A small audio frame classifier, trained from scratch: adamw at rate 0.0028, held-out accuracy 99%.
Rows from block 2 of a small audio frame classifier, named by matrix and row number. Rows with one number belong to one neuron. Each number is 50 + 10 x the weight over its row's rms, rounded and kept within 0 to 99. All counts start at 0. After the name is the row's rms in percent of the matrix's.
Before each neuron's rows are labels from the 100 clips, of 14976, where the neuron reaches its highest value: "lies over" is the class under the peak; "responds to" is what is common among them. Only what is clearly more common there than usual is listed. The data: synthesized solo parts of chorales (CocoChorales). In brackets: how many of the 100.
# fc1: second MLP up (model.blocks.2.mlp.fc1.weight, 512x128), inputs 0-127
# fc2: second MLP down (model.blocks.2.mlp.fc2.weight, 128x512, transposed), outputs 0-127

lies over: silence (76)
responds to: trumpet (26); note E5 (25)
fc1.239 242:37 64 53 46 43 46 51 50 49 46 44 32 57 60 68 68 52 44 35 61 57 39 58 61 50 42 52 51 50 47 49 50 56 43 48 29 54 61 60 53 77 72 43 48 46 45 44 49 42 54 28 49 49 45 46 47 46 32 66 41 58 44 43 58 41 52 53 33 59 60 52 59 48 62 60 56 58 55 39 64 47 55 45 27 55 61 45 51 44 43 35 35 35 42 43 49 65 35 56 52 63 50 50 38 66 49 46 57 41 43 64 47 51 30 57 59 43 43 77 60 59 52 31 38 57 54 64 43
fc2.239 314:54 52 54 56 56 62 47 49 33 46 50 58 57 51 43 51 57 61 30 52 44 42 37 55 69 49 70 59 60 43 48 56 53 62 41 57 41 48 62 38 49 52 56 52 53 46 54 39 53 31 54 62 40 45 56 75 58 48 54 60 53 38 56 50 36 64 47 47 47 38 39 50 41 35 58 68 44 60 50 45 36 68 43 48 28 50 54 63 44 48 57 75 52 43 46 61 54 56 50 40 45 50 43 70 45 56 70 37 66 62 48 39 42 45 37 45 43 48 55 52 32 35 70 63 66 52 34 43

lies over: silence (45)
responds to: tuba (34); note F#3 (26); note A#3 (26)
fc1.405 261:56 57 60 43 53 52 45 63 47 59 63 50 61 54 56 59 64 47 14 48 59 42 55 49 57 41 47 34 59 43 51 53 49 45 56 48 50 53 35 69 52 69 44 46 63 50 39 42 45 41 33 42 51 59 43 42 56 32 67 43 56 43 48 47 44 60 39 30 61 39 50 46 41 61 52 59 54 64 35 51 36 59 59 52 51 62 56 58 35 35 49 24 58 40 37 46 53 56 65 46 40 62 56 46 68 45 53 54 56 53 54 40 44 34 72 53 68 55 66 45 47 42 48 42 56 55 69 53
fc2.405 333:51 65 44 75 52 67 44 30 42 52 58 42 50 61 54 53 33 57 58 64 55 64 46 57 65 52 47 55 71 44 35 67 59 51 42 62 59 56 55 39 47 64 63 38 43 61 33 34 44 48 60 58 35 49 40 58 55 61 42 41 63 45 58 56 51 47 40 32 59 59 54 42 49 67 64 63 69 45 51 44 48 55 47 39 35 43 60 62 31 52 57 62 41 58 51 62 53 40 43 51 45 48 54 58 50 47 60 40 43 53 58 44 62 47 29 53 41 39 54 40 32 49 66 58 60 49 38 54

lies over: silence (51)
responds to: cello (37); note E5 (27); trumpet (26)
fc1.263 092:45 42 51 46 37 21 56 67 61 45 47 68 62 68 46 57 54 53 59 52 44 54 62 57 48 61 59 38 55 37 44 58 30 43 51 45 47 75 66 69 39 63 46 63 47 42 56 49 48 50 60 39 56 46 32 44 52 46 68 50 46 49 64 41 28 43 49 50 51 55 49 54 56 52 56 37 51 56 40 41 45 48 45 39 55 74 39 52 62 54 55 52 28 36 46 54 55 44 38 52 45 55 47 39 68 60 65 66 46 37 55 50 47 36 67 44 63 58 65 55 59 49 47 48 46 39 61 56
fc2.263 081:34 47 48 48 54 59 30 53 46 53 49 57 60 68 44 52 63 63 22 36 76 46 34 62 62 45 48 39 53 49 47 57 67 48 52 36 42 36 53 45 55 45 51 76 60 52 47 54 58 20 47 58 43 43 43 61 63 29 46 41 36 58 49 55 50 72 38 40 56 57 47 64 37 49 44 51 53 57 62 54 48 67 67 58 53 59 33 41 57 40 54 47 37 46 49 51 41 45 39 55 65 42 45 48 55 58 45 52 53 49 50 48 46 43 53 62 39 41 53 57 40 52 49 56 64 48 35 44

lies over: silence (74)
responds to: note E5 (47); violin (41); note F5 (37); trumpet (35)
fc1.224 247:63 46 57 51 45 46 52 53 55 37 35 52 57 64 51 64 38 38 53 63 54 64 68 66 41 43 59 66 36 62 65 40 59 41 24 35 50 43 52 56 60 55 41 51 58 45 52 54 37 52 42 56 63 54 56 43 34 26 50 44 57 56 52 40 55 47 56 48 49 64 50 58 41 49 51 53 53 50 39 44 42 46 49 34 45 79 45 53 51 43 42 35 55 45 36 42 53 31 43 56 50 53 44 41 52 47 54 73 62 62 53 45 36 46 71 55 43 65 75 51 64 51 35 46 49 60 49 39
fc2.224 335:63 55 43 61 47 50 45 45 31 49 61 53 54 51 45 29 47 53 57 53 46 45 48 48 44 46 35 49 51 44 46 64 43 47 57 47 65 47 67 36 54 59 56 54 59 44 55 35 62 69 59 54 30 50 45 63 59 62 48 54 48 45 60 56 35 50 54 61 47 38 47 70 45 42 50 46 45 65 47 28 43 71 32 56 44 57 47 61 50 53 40 72 51 51 62 60 49 49 31 43 53 39 28 69 43 55 55 45 51 53 57 33 40 47 28 33 48 55 49 45 34 43 65 67 62 44 32 44

lies over: A4 (100)
responds to: note A4 (96); note B4 (41); note G#4 (31); oboe (30)
fc1.205 092:54 33 33 59 66 31 60 54 53 44 56 61 63 66 47 57 46 50 60 41 33 51 44 40 57 50 47 38 49 52 54 38 61 40 30 56 53 56 52 43 43 65 54 62 66 63 60 53 59 47 50 35 58 66 48 57 41 50 61 56 44 41 58 32 52 55 52 33 65 51 51 57 46 53 61 42 51 48 55 37 64 61 71 51 29 40 47 40 65 23 55 58 48 45 63 53 51 40 64 52 54 30 50 55 41 49 45 52 53 65 39 54 45 63 55 49 62 54 42 30 61 57 54 72 57 42 49 43
fc2.205 072:41 48 55 42 52 54 64 58 49 63 59 59 51 22 49 43 55 56 49 51 59 64 73 52 40 56 60 60 39 47 53 49 46 48 35 50 55 77 51 51 45 36 60 68 46 56 62 51 58 33 57 28 40 49 42 52 44 33 32 42 36 43 65 52 63 49 48 36 48 62 55 50 68 52 51 43 40 58 42 47 46 51 61 62 52 42 56 63 52 55 52 48 50 41 31 42 44 52 48 51 31 68 63 46 48 53 46 56 29 26 56 57 59 46 45 49 45 55 36 33 33 57 46 38 51 55 50 33

lies over: silence (94)
responds to: violin (49); note D5 (35); note E5 (33); note F5 (32)
fc1.191 079:61 43 62 52 58 24 35 54 51 39 43 50 52 69 40 70 39 63 62 40 42 44 44 46 55 56 65 44 47 32 57 54 46 51 50 34 34 58 45 53 52 63 50 66 54 44 59 50 54 47 41 33 55 56 50 44 48 39 50 59 50 60 49 58 55 50 46 38 54 61 43 55 41 47 58 32 65 61 32 42 55 57 64 45 49 62 53 47 53 57 44 48 31 32 32 60 48 53 46 43 35 51 39 52 57 44 53 62 34 58 53 50 63 50 64 54 69 83 49 57 49 65 67 49 54 59 54 41
fc2.191 058:56 48 42 58 47 45 46 77 24 36 42 54 35 54 49 51 46 46 44 28 30 31 46 48 64 47 54 45 62 33 36 49 54 49 44 62 49 60 55 50 52 50 57 69 62 51 59 61 59 43 60 65 63 27 32 46 59 51 62 68 45 48 51 41 48 46 45 47 62 63 44 54 42 54 54 45 46 53 58 54 54 45 46 72 52 45 59 54 52 37 46 57 53 50 54 30 38 52 59 33 39 36 40 60 47 50 36 50 58 60 45 43 33 67 40 45 69 40 41 63 44 55 59 52 38 50 39 57

lies over: silence (56)
responds to: oboe (26); note B4 (26); note C#5 (25)
fc1.220 267:63 48 60 69 49 57 33 62 49 48 48 43 45 52 56 46 48 49 33 51 56 44 51 42 53 43 59 55 55 71 58 58 72 53 38 39 62 54 42 44 58 56 46 58 53 44 35 32 46 57 38 41 39 48 52 44 53 39 56 37 44 49 55 51 56 50 61 44 64 62 64 64 13 29 73 46 47 51 50 54 30 45 37 43 37 53 41 60 63 53 45 67 37 40 50 48 48 48 70 52 58 42 43 50 67 58 59 52 48 52 57 42 47 53 49 51 50 40 53 69 27 60 35 50 55 50 55 58
fc2.220 304:52 64 34 48 46 47 67 38 42 60 45 53 40 40 68 42 44 47 69 41 36 44 68 67 49 52 65 55 48 52 51 55 61 54 50 57 62 79 54 42 54 57 52 31 46 47 45 43 45 40 56 51 36 62 65 46 31 69 52 53 59 43 46 37 52 40 52 79 42 48 38 53 70 60 52 52 50 49 60 50 48 54 39 42 40 33 64 63 41 67 52 51 53 36 36 63 50 65 43 41 45 64 54 31 56 47 47 60 54 42 51 39 42 43 44 39 49 38 44 42 46 54 48 40 47 40 41 56

lies over: A4 (75)
responds to: note A4 (69); oboe (38); note B4 (30)
fc1.285 103:68 40 37 54 49 37 53 46 27 42 54 49 43 56 43 44 47 43 45 57 37 44 66 27 54 43 68 45 39 52 59 44 41 44 40 44 39 52 62 49 43 68 50 59 48 46 57 56 44 29 37 48 73 57 48 64 41 48 41 56 44 45 62 51 39 48 35 44 72 61 60 64 58 38 60 53 51 62 71 42 39 62 54 50 40 45 53 53 47 37 49 57 45 43 52 37 55 59 52 36 58 35 51 66 37 45 60 68 53 50 60 58 48 49 58 33 57 48 45 42 48 54 29 63 68 41 57 59
fc2.285 083:42 29 70 54 54 45 54 55 42 53 41 68 54 53 56 55 67 50 48 47 48 44 52 53 46 33 38 45 49 47 43 49 64 46 49 52 66 69 55 49 38 40 43 63 39 62 46 50 56 45 56 39 26 63 64 66 49 44 46 56 43 47 37 54 44 67 43 57 40 49 56 47 41 48 58 37 54 53 26 51 50 54 63 57 48 67 49 37 55 37 54 33 56 47 38 32 63 54 42 47 38 49 38 54 46 65 32 57 41 38 32 51 64 31 46 42 36 72 49 53 48 60 45 40 64 50 39 35

lies over: D#3 (100)
responds to: note D#3 (100); bassoon (54); note F3 (44); note G#3 (39)
fc1.453 178:54 58 49 52 63 58 49 40 49 58 43 55 50 61 64 47 31 64 56 38 67 67 42 53 39 66 50 40 50 68 48 49 60 44 46 63 34 37 52 43 31 57 82 69 42 37 46 53 45 52 60 56 59 44 47 58 62 54 42 54 48 56 55 48 44 51 66 49 47 69 47 50 44 59 37 38 51 59 58 45 60 43 54 67 53 42 43 45 49 38 40 60 59 54 51 56 50 65 45 47 53 47 58 66 44 68 44 35 50 51 39 67 25 51 59 43 45 72 40 33 39 60 67 46 47 41 50 53
fc2.453 206:52 39 46 44 53 42 53 56 62 33 39 53 58 51 54 56 50 47 56 38 48 38 55 48 37 49 40 53 54 61 47 41 47 50 52 51 54 55 47 60 72 36 47 40 63 52 48 61 45 75 45 25 73 61 44 45 54 46 65 39 54 48 47 37 60 43 47 53 42 57 57 41 56 47 42 55 45 57 58 62 71 34 68 56 55 33 31 36 56 42 60 38 56 43 53 50 56 35 54 58 69 59 52 36 49 57 20 37 43 33 43 50 36 44 59 49 42 50 52 64 70 40 41 49 40 48 55 42