config = dict(
    dataset='synthesized solo parts of chorales (CocoChorales)',
    kv_group_size=2,
    optimizer='adamw',
    steps=13800,
)
Rows from block 4 of a small audio frame classifier, named by matrix and row number. Rows with one number belong to one neuron. Each number is 500 + 50 x the weight over its row's rms, rounded and kept within 0 to 999. All counts start at 0. Numbers have three digits each.
After each neuron's rows are labels from the 100 clips, of 14976, where the neuron reaches its highest value: "strongest on" is what is common among them. Only what is clearly more common there than usual is listed. The data: synthesized solo parts of chorales (CocoChorales). In brackets: how many of the 100.
# fc1: second MLP up (model.blocks.4.mlp.fc1.weight, 512x128), inputs 32-63
# fc2: second MLP down (model.blocks.4.mlp.fc2.weight, 128x512, transposed), outputs 32-63

fc1.423:554507487446471489490574519628624495539447350531497532529465502457442440521399513394505475476471
fc2.423:534516462535455479518462491492610541439469536546460431481528548456520606481592553531486469502504
strongest on: cello (45); note D3 (44); note A3 (42); double bass (25)

fc1.343:524475577532502576544435445460489461548490557450467444439415460478555582566500472555472422607514
fc2.343:439489553555498479545460526581480521540493501455407590502417454460431382483488607404483471496523
strongest on: note F4 (41); clarinet (33); note E4 (29)

fc1.225:491457506548559463537438471624511524480485486517382434442356467521469533525414546602585439467465
fc2.225:614556492568434467373505566459526554530505470452521529493539535497421505537496534465463540540513
strongest on: cello (38)

fc1.344:426549503434432521573459519566453534452438529359479541508513426507564538507492409506545457550555
fc2.344:581549466415464500543542475461533592530363451472558464515540524476572586494513431475497537493558
strongest on: note C4 (39); note B3 (30); note A3 (29)

fc1.3:436462545531502565541427502551495602523479527521449439401455518552511554456429511553552387435528
fc2.3:559521531565467409422517392511517519522523516461517461453535552476449552514517469470489529526498
strongest on: note A4 (71); note B4 (42); oboe (32)

fc1.352:459491551438447563519501570603410622510519615481378509479465505483592524487497541522482431561420
fc2.352:555493483536480483391484481473564512537527451484497435503606558542470501507492474494495590546591
strongest on: note C5 (50); violin (33); note D5 (29)

fc1.321:447483565452494526536581513526613504510444539504512346523445483468537594451457545465534551507469
fc2.321:468397515549561520560430532550503599531528531499457497474413514511505472448438521433520536487543
strongest on: note G#4 (66); clarinet (25)

fc1.151:481533494513479511542441508535487478464549463411419507442450508494516545477447542532510381504442
fc2.151:472538501556537494465460559535493511455549427458541553533493539431418476556521542493523447532500
strongest on: note F#4 (41); note F4 (25)

fc1.250:469454565515467520562520455557464445460585551442469392545465481453498581598435463588478479521581
fc2.250:507515506511531452515546545458459568547578587482464482467468448436432431521407517500438534539535
strongest on: note C4 (95); note B3 (29); bassoon (25)

fc1.168:477456504470488560504539551556517498419517538449467560538450533568548551496494567538503411443493
fc2.168:451479510509518480476506524494437506447522592430455499470527525527535505429653622648494477555533
strongest on: note E4 (98); note D4 (66); trombone (41); note C#4 (41)

fc1.373:573511534560545496504337484517566481421454514491399405384450501448523524511473528523449412491485
fc2.373:478494543543553425466452553586457456557549427426394593427493502441426405611493580532462442466463
strongest on: note F4 (27); note F#5 (25)

fc1.446:424457565556527645537555645524477550546476471496420477522446391499587492507449560470501517479419
fc2.446:507512487559477513510565510528469385376512494509493427576512536416571586547561497606492478582474
strongest on: note C5 (94); note A#4 (62); violin (42); oboe (38)

fc1.413:479540478514529491564447521564493516482448522479391505428468512567480476471423551512549440391397
fc2.413:541532504559460489415481506490531494456548515490555593561530474477439485462614424537458509529471
strongest on: note G4 (37); cello (29); note F#4 (25)

fc1.294:515486409498512530479418523593476533525495473388447539493410461497494489530464674430511403417417
fc2.294:553438475547490447478549566440477562513516484496469559553508543528404381503571487411517606536550
strongest on: cello (35); note B3 (26)

fc1.456:521488436508446581499528473577587507418512540495565407547459459450580554514468550503482474449475
fc2.456:508467551562542482551513446488427551588458583490412553489421520508465507463570503502455579477536
strongest on: trombone (27); note F#4 (27); note G#4 (25)

fc1.436:547509422500493480487516455624528538445473536403464466477443511451517481530482629523556410448454
fc2.436:525588522442474491431537541359524428508442457487516494486571525464508596454539498460527481554494
strongest on: cello (30); note A3 (28); note E4 (26); note B3 (25)

fc1.60:481484457531444524485491501513476469526506473471547472526492429479509543529498601439509493514470
fc2.60:527456481432556569560525494506497568449510474439497392479447496454572527540367563482466499482500
strongest on: note G#3 (34); note A#3 (31); tuba (28); note E3 (27)

fc1.461:443501402497550517525547391522537458605465503526443577489394434535444497516494487484517496510466
fc2.461:567492517587406505437528501397523511525492551493504578563514485568421472495542427429479532524445
strongest on: note F#3 (95); cello (64); note G#3 (52); note B3 (39)

fc1.336:544487543454518540496579501576509531546442507527468514543501448496641508461445509482489460549522
fc2.336:467431488456504442503477400541461468525475635567496509378431548494480483545553600547530441488548
strongest on: note D#4 (100); note F4 (39); viola (32); note D4 (32)

fc1.332:551490513551550468439443644450445448365462544489412539394511493588536509457517600535477478529463
fc2.332:491467481499521522493482599460443541486543521473485542484485509613463451449537588506458484501484
strongest on: note E4 (100); clarinet (60); note D4 (40); note F#4 (35)

fc1.354:477469490533495487584455545649504493490481569414414526380419509498493470490462549526645458499412
fc2.354:591481461490462584374430548441604510477432478513530584550495566490457499443544525509492539543498
strongest on: note E4 (37); note D4 (30); viola (28)

fc1.113:498486494485482532500495435520498472520441567481453460484397495474581637572451496492443413479548
fc2.113:449488473507508453470501574474479471591464506500494574453492507564462407461475430443472494469481
strongest on: note C#4 (58); note D5 (33); note D#4 (27)

fc1.505:617508415419470552451454529526624502437514481424475514491517481482525489476515544552534437530484
fc2.505:405448569535545473478480547514478477493447576462452433538476470460654453462478423545495502457527
strongest on: cello (44); note A#3 (34); note G#3 (25)

fc1.136:430487468460521535574591494544573579582458508537490549539515493490537640546481566504492520494475
fc2.136:586510498426361420431518415437527612494536488500565523523622527514536598463550384503484500469512
strongest on: note D#4 (49); clarinet (25)

fc1.35:524499410408419522495422551641568475485472517500477464544484530513484677449488540553648482488528
fc2.35:496527581522535464488597498448557381485453486492509573592555488494473486501589451513483544599499
strongest on: note F#3 (45); note E3 (42); cello (39); instrument: trombone (34)

fc1.509:492515431394465549485509527463526460453432501482564397561478512519470614445465588482521505487461
fc2.509:452553487385515583523507493465491547407476356480533549546536463548518513496532537444518464472534
strongest on: note F#4 (97); trombone (47); note G#4 (47); note E4 (35)

fc1.213:499459467408427600580569433557555527514439423517464538538449488450474498517503573417437485516464
fc2.213:535493515639616394428526556469533478589479482491504415451545501491460499528453544436597571492564
strongest on: cello (54); note A#3 (36); note A3 (35); note G#3 (33)

fc1.410:500532439423447558470517552545486533429385519449545492519474499556518553451462516504427524525491
fc2.410:437510473491402593516583440545600508524563481591494431538474475490508440468529406441480432536469
strongest on: note F4 (34); note A3 (27); bassoon (25)

fc1.454:468465525492587563552393440511463488516476501538405464469442483490601457431500457624581479473436
fc2.454:483537458494499571519455631510592504449509463454545532535524505446483547594464482407495409500531
strongest on: note C5 (81); note A#4 (54); note D5 (27)

fc1.331:514459479551541535518380461530503511485492506487420457355406468518550580513469536578463387444475
fc2.331:529488523582486402378436555513503462541545510483454565433487544497475445523462563471455502435550
strongest on: note F4 (28); note D5 (26)

fc1.174:563474495422463524535492527499573564457497632482542516512522473455497623557507479459474358543519
fc2.174:566444537550496510500413458546515520516532542486468495491531521458548457481611468560513501480523
strongest on: note F4 (37); note D#4 (32); clarinet (31); note E4 (30)

fc1.67:561463498451456585484509483659551428608434514563416553519424481507468553608463446523466468486443
fc2.67:490492480631437412406542559392536515574478529518557565539501504535426516500478463434455567511538
strongest on: note F#3 (60); cello (47); note G#3 (35); note B3 (30)

fc1.397:471431522525535548498390581589461491538452502428389558430430454467519477532461538453572406507544
fc2.397:500529516543515418450497493461564422479452493394518516488520493534550476467489515466452518468530
strongest on: cello (26)

fc1.242:481539348542489491499538467451588506580514548525529535501548472504475576529487517425449491543434
fc2.242:548528435518429494376522475480640517523426499534636521577561531507514534519536489513498592485476
strongest on: note F#3 (86); note A#3 (46); note G#3 (44); cello (43)

fc1.460:550468544532473468507386492485394472464502558361377513484442509484590578544529509553517460526530
fc2.460:429513442491546543505420539479454453559499462481462518415463486563543451445384501434557474503564
strongest on: note C#4 (80); trombone (38); note D4 (38); note D#4 (31)

fc1.106:508453460571531494513434441483573533524483587520392460386404493500485470526414507535507467415429
fc2.106:521610487524507451407463489505484458537523495437495591471531493466468439468526508494497517602601
strongest on: note F#3 (85); cello (68); note B3 (50); note G#3 (44)

fc1.229:497469533456445523511556554525626478500535537508567569565546493475473528529416536521460516543424
fc2.229:562491534583494482452570460526551495427509469475553418591589535453533538559489538505459544446536
strongest on: note F3 (95); note G3 (64); bassoon (59); note A#3 (41)

fc1.243:535475442567454542536454466554467452578464551521450534455436458475515632570481480607484445485479
fc2.243:477565473526489389499539524430433456531462496453437617564499494463496414431512484441513541455548
strongest on: note F#3 (37); note G#3 (25); note B3 (25)

fc1.355:611477435466426586558611450486477552488499485454537434529476523421554561522567529491510517543497
fc2.355:427484511454497528510453468456465582562452674412487497425493502442597481512384429510511473484594
strongest on: note G#3 (60); cello (57); note F#3 (44); note A#3 (44)

fc1.459:496465536468519549475482552558455535407535494385419508486448485477496490539494534467489435488561
fc2.459:489447452450436419544557583473476553593516554462546600588580437490488450554540450436430484556572
strongest on: note B3 (32); note D4 (30); note A3 (28); note C4 (28)

fc1.501:523467496438503530506474563522469570544487461412425505400449467520482505540456506519472413481472
fc2.501:463527530619550468552461458497494483459474511423507475505492403518547465484571498496573504512552
strongest on: note B3 (27)

fc1.470:465441517549554558516396483552508543515414504523452363457420468580480543510471517609558479460486
fc2.470:612473505560465382434523502484476499448518514421473521488553495471486497521514481504471556568473
strongest on: note A4 (78); note B4 (39); oboe (33); note G4 (26)

fc1.427:467468502464508525524488584552442541527500590464441487432379466507494449484428530475538526368430
fc2.427:508603473534512494579510502452565507518526495511569512553588452483526526490564482458509467641543
strongest on: trombone (40); note E4 (29)

fc1.285:521501499495468556541584426603448532442461551476449455513506446471491522517525506495502564451443
fc2.285:451495451510486567523511431523465553468490594488496437435557497520587559486484525595514488505579
strongest on: note C4 (83); note A#3 (60); note C#4 (52); cello (50)

fc1.498:506467451558577462555500425531484592551492523483385351477394439512493582445487500605450478511543
fc2.498:595484507503529460478443542536458595514468367448425516407440496609400512489474531495484530502521
strongest on: note A4 (94); note B4 (36); note G4 (33)

fc1.367:586479459536458506527511480585508471472435461465426471537427457545499505522497530507552452464477
fc2.367:480440510435511562519434452524434464471425552523478578462480452506447453512535562553470466502468
strongest on: note G4 (39); note E4 (28); note F4 (25)

fc1.455:551528541473529453559386516514520450473512569463471426401504550474498507542397454535424484470512
fc2.455:528490531548555539539520452503373437493490499450436522441443514528486409484585505532515536597490
strongest on: note B3 (65); note C4 (63); cello (50); note A3 (34)

fc1.445:466532534448451536556591471517445653524453571472490511477468489589541498451437486508516537475455
fc2.445:471454525601510505435492380488511504460586521583527475541489493521519527477600495516505525376478
strongest on: note D#4 (78); note F4 (46); clarinet (40)

fc1.338:459522476464456517553495489500514555475467544517510463528501498506500476545432563507524539486388
fc2.338:510509404547487519437493436507535504466489452512573488548538442369463553586466477503515473463579
strongest on: note G#4 (30); note F#4 (27); note F4 (25)

fc1.325:502492503485514542554444534510479491416547527448451553404506487621563601497523565585512377528458
fc2.325:525441480522459507568557593530496501403484497498536556528526512552454503499600579427438522578518
strongest on: note E4 (94); note D4 (48); trombone (39); note F#4 (26)

fc1.238:558442418433538506538385576642472486537499482384444553468440488498519481566394612549561377523497
fc2.238:577521469534480447469525524421508547468488541496567490509522519556482518387588548561463516551606
strongest on: note E4 (54); note D4 (45); viola (33)

fc1.508:533468535532503526555476473570566478471502572502492398540425520473552553492458493452480504578545
fc2.508:448434506508571502570435542599458562527495585522452576491453505534457455501503536451510506507545
strongest on: note G#4 (81); clarinet (36)

fc1.75:450450448517558485566385469552510438576441572518419507400399527560451488572456482448600429513444
fc2.75:522486472602479526446535495440513500537469612468541589497454476627426446492543462461447465568531
strongest on: note F#3 (94); cello (80); note G#3 (54); note B3 (42)

fc1.51:481419454519502515461578494616494528517500472371462529526416413444503505531464636530492437436453
fc2.51:436463472448596408525510673403451499617597459494512507476596526499457455489550568455471537577523
strongest on: note E4 (29); cello (27)

fc1.403:545461484436437564436485476511548602520479619491491491468509477456603517510420464556505514518419
fc2.403:507513428495415465508425530538591585518468546495536521471529443512439607534470463396534427482541
strongest on: note D#4 (100); trombone (41); note F4 (29)

fc1.253:513469448390451512557519460541471515413516452470460519492475435522476446525426591560437453439462
fc2.253:498481441462497408470486559537504572592490498508439548508490538591401502500596540474520548431511
strongest on: note G4 (94); note A4 (51); note F4 (38); clarinet (35)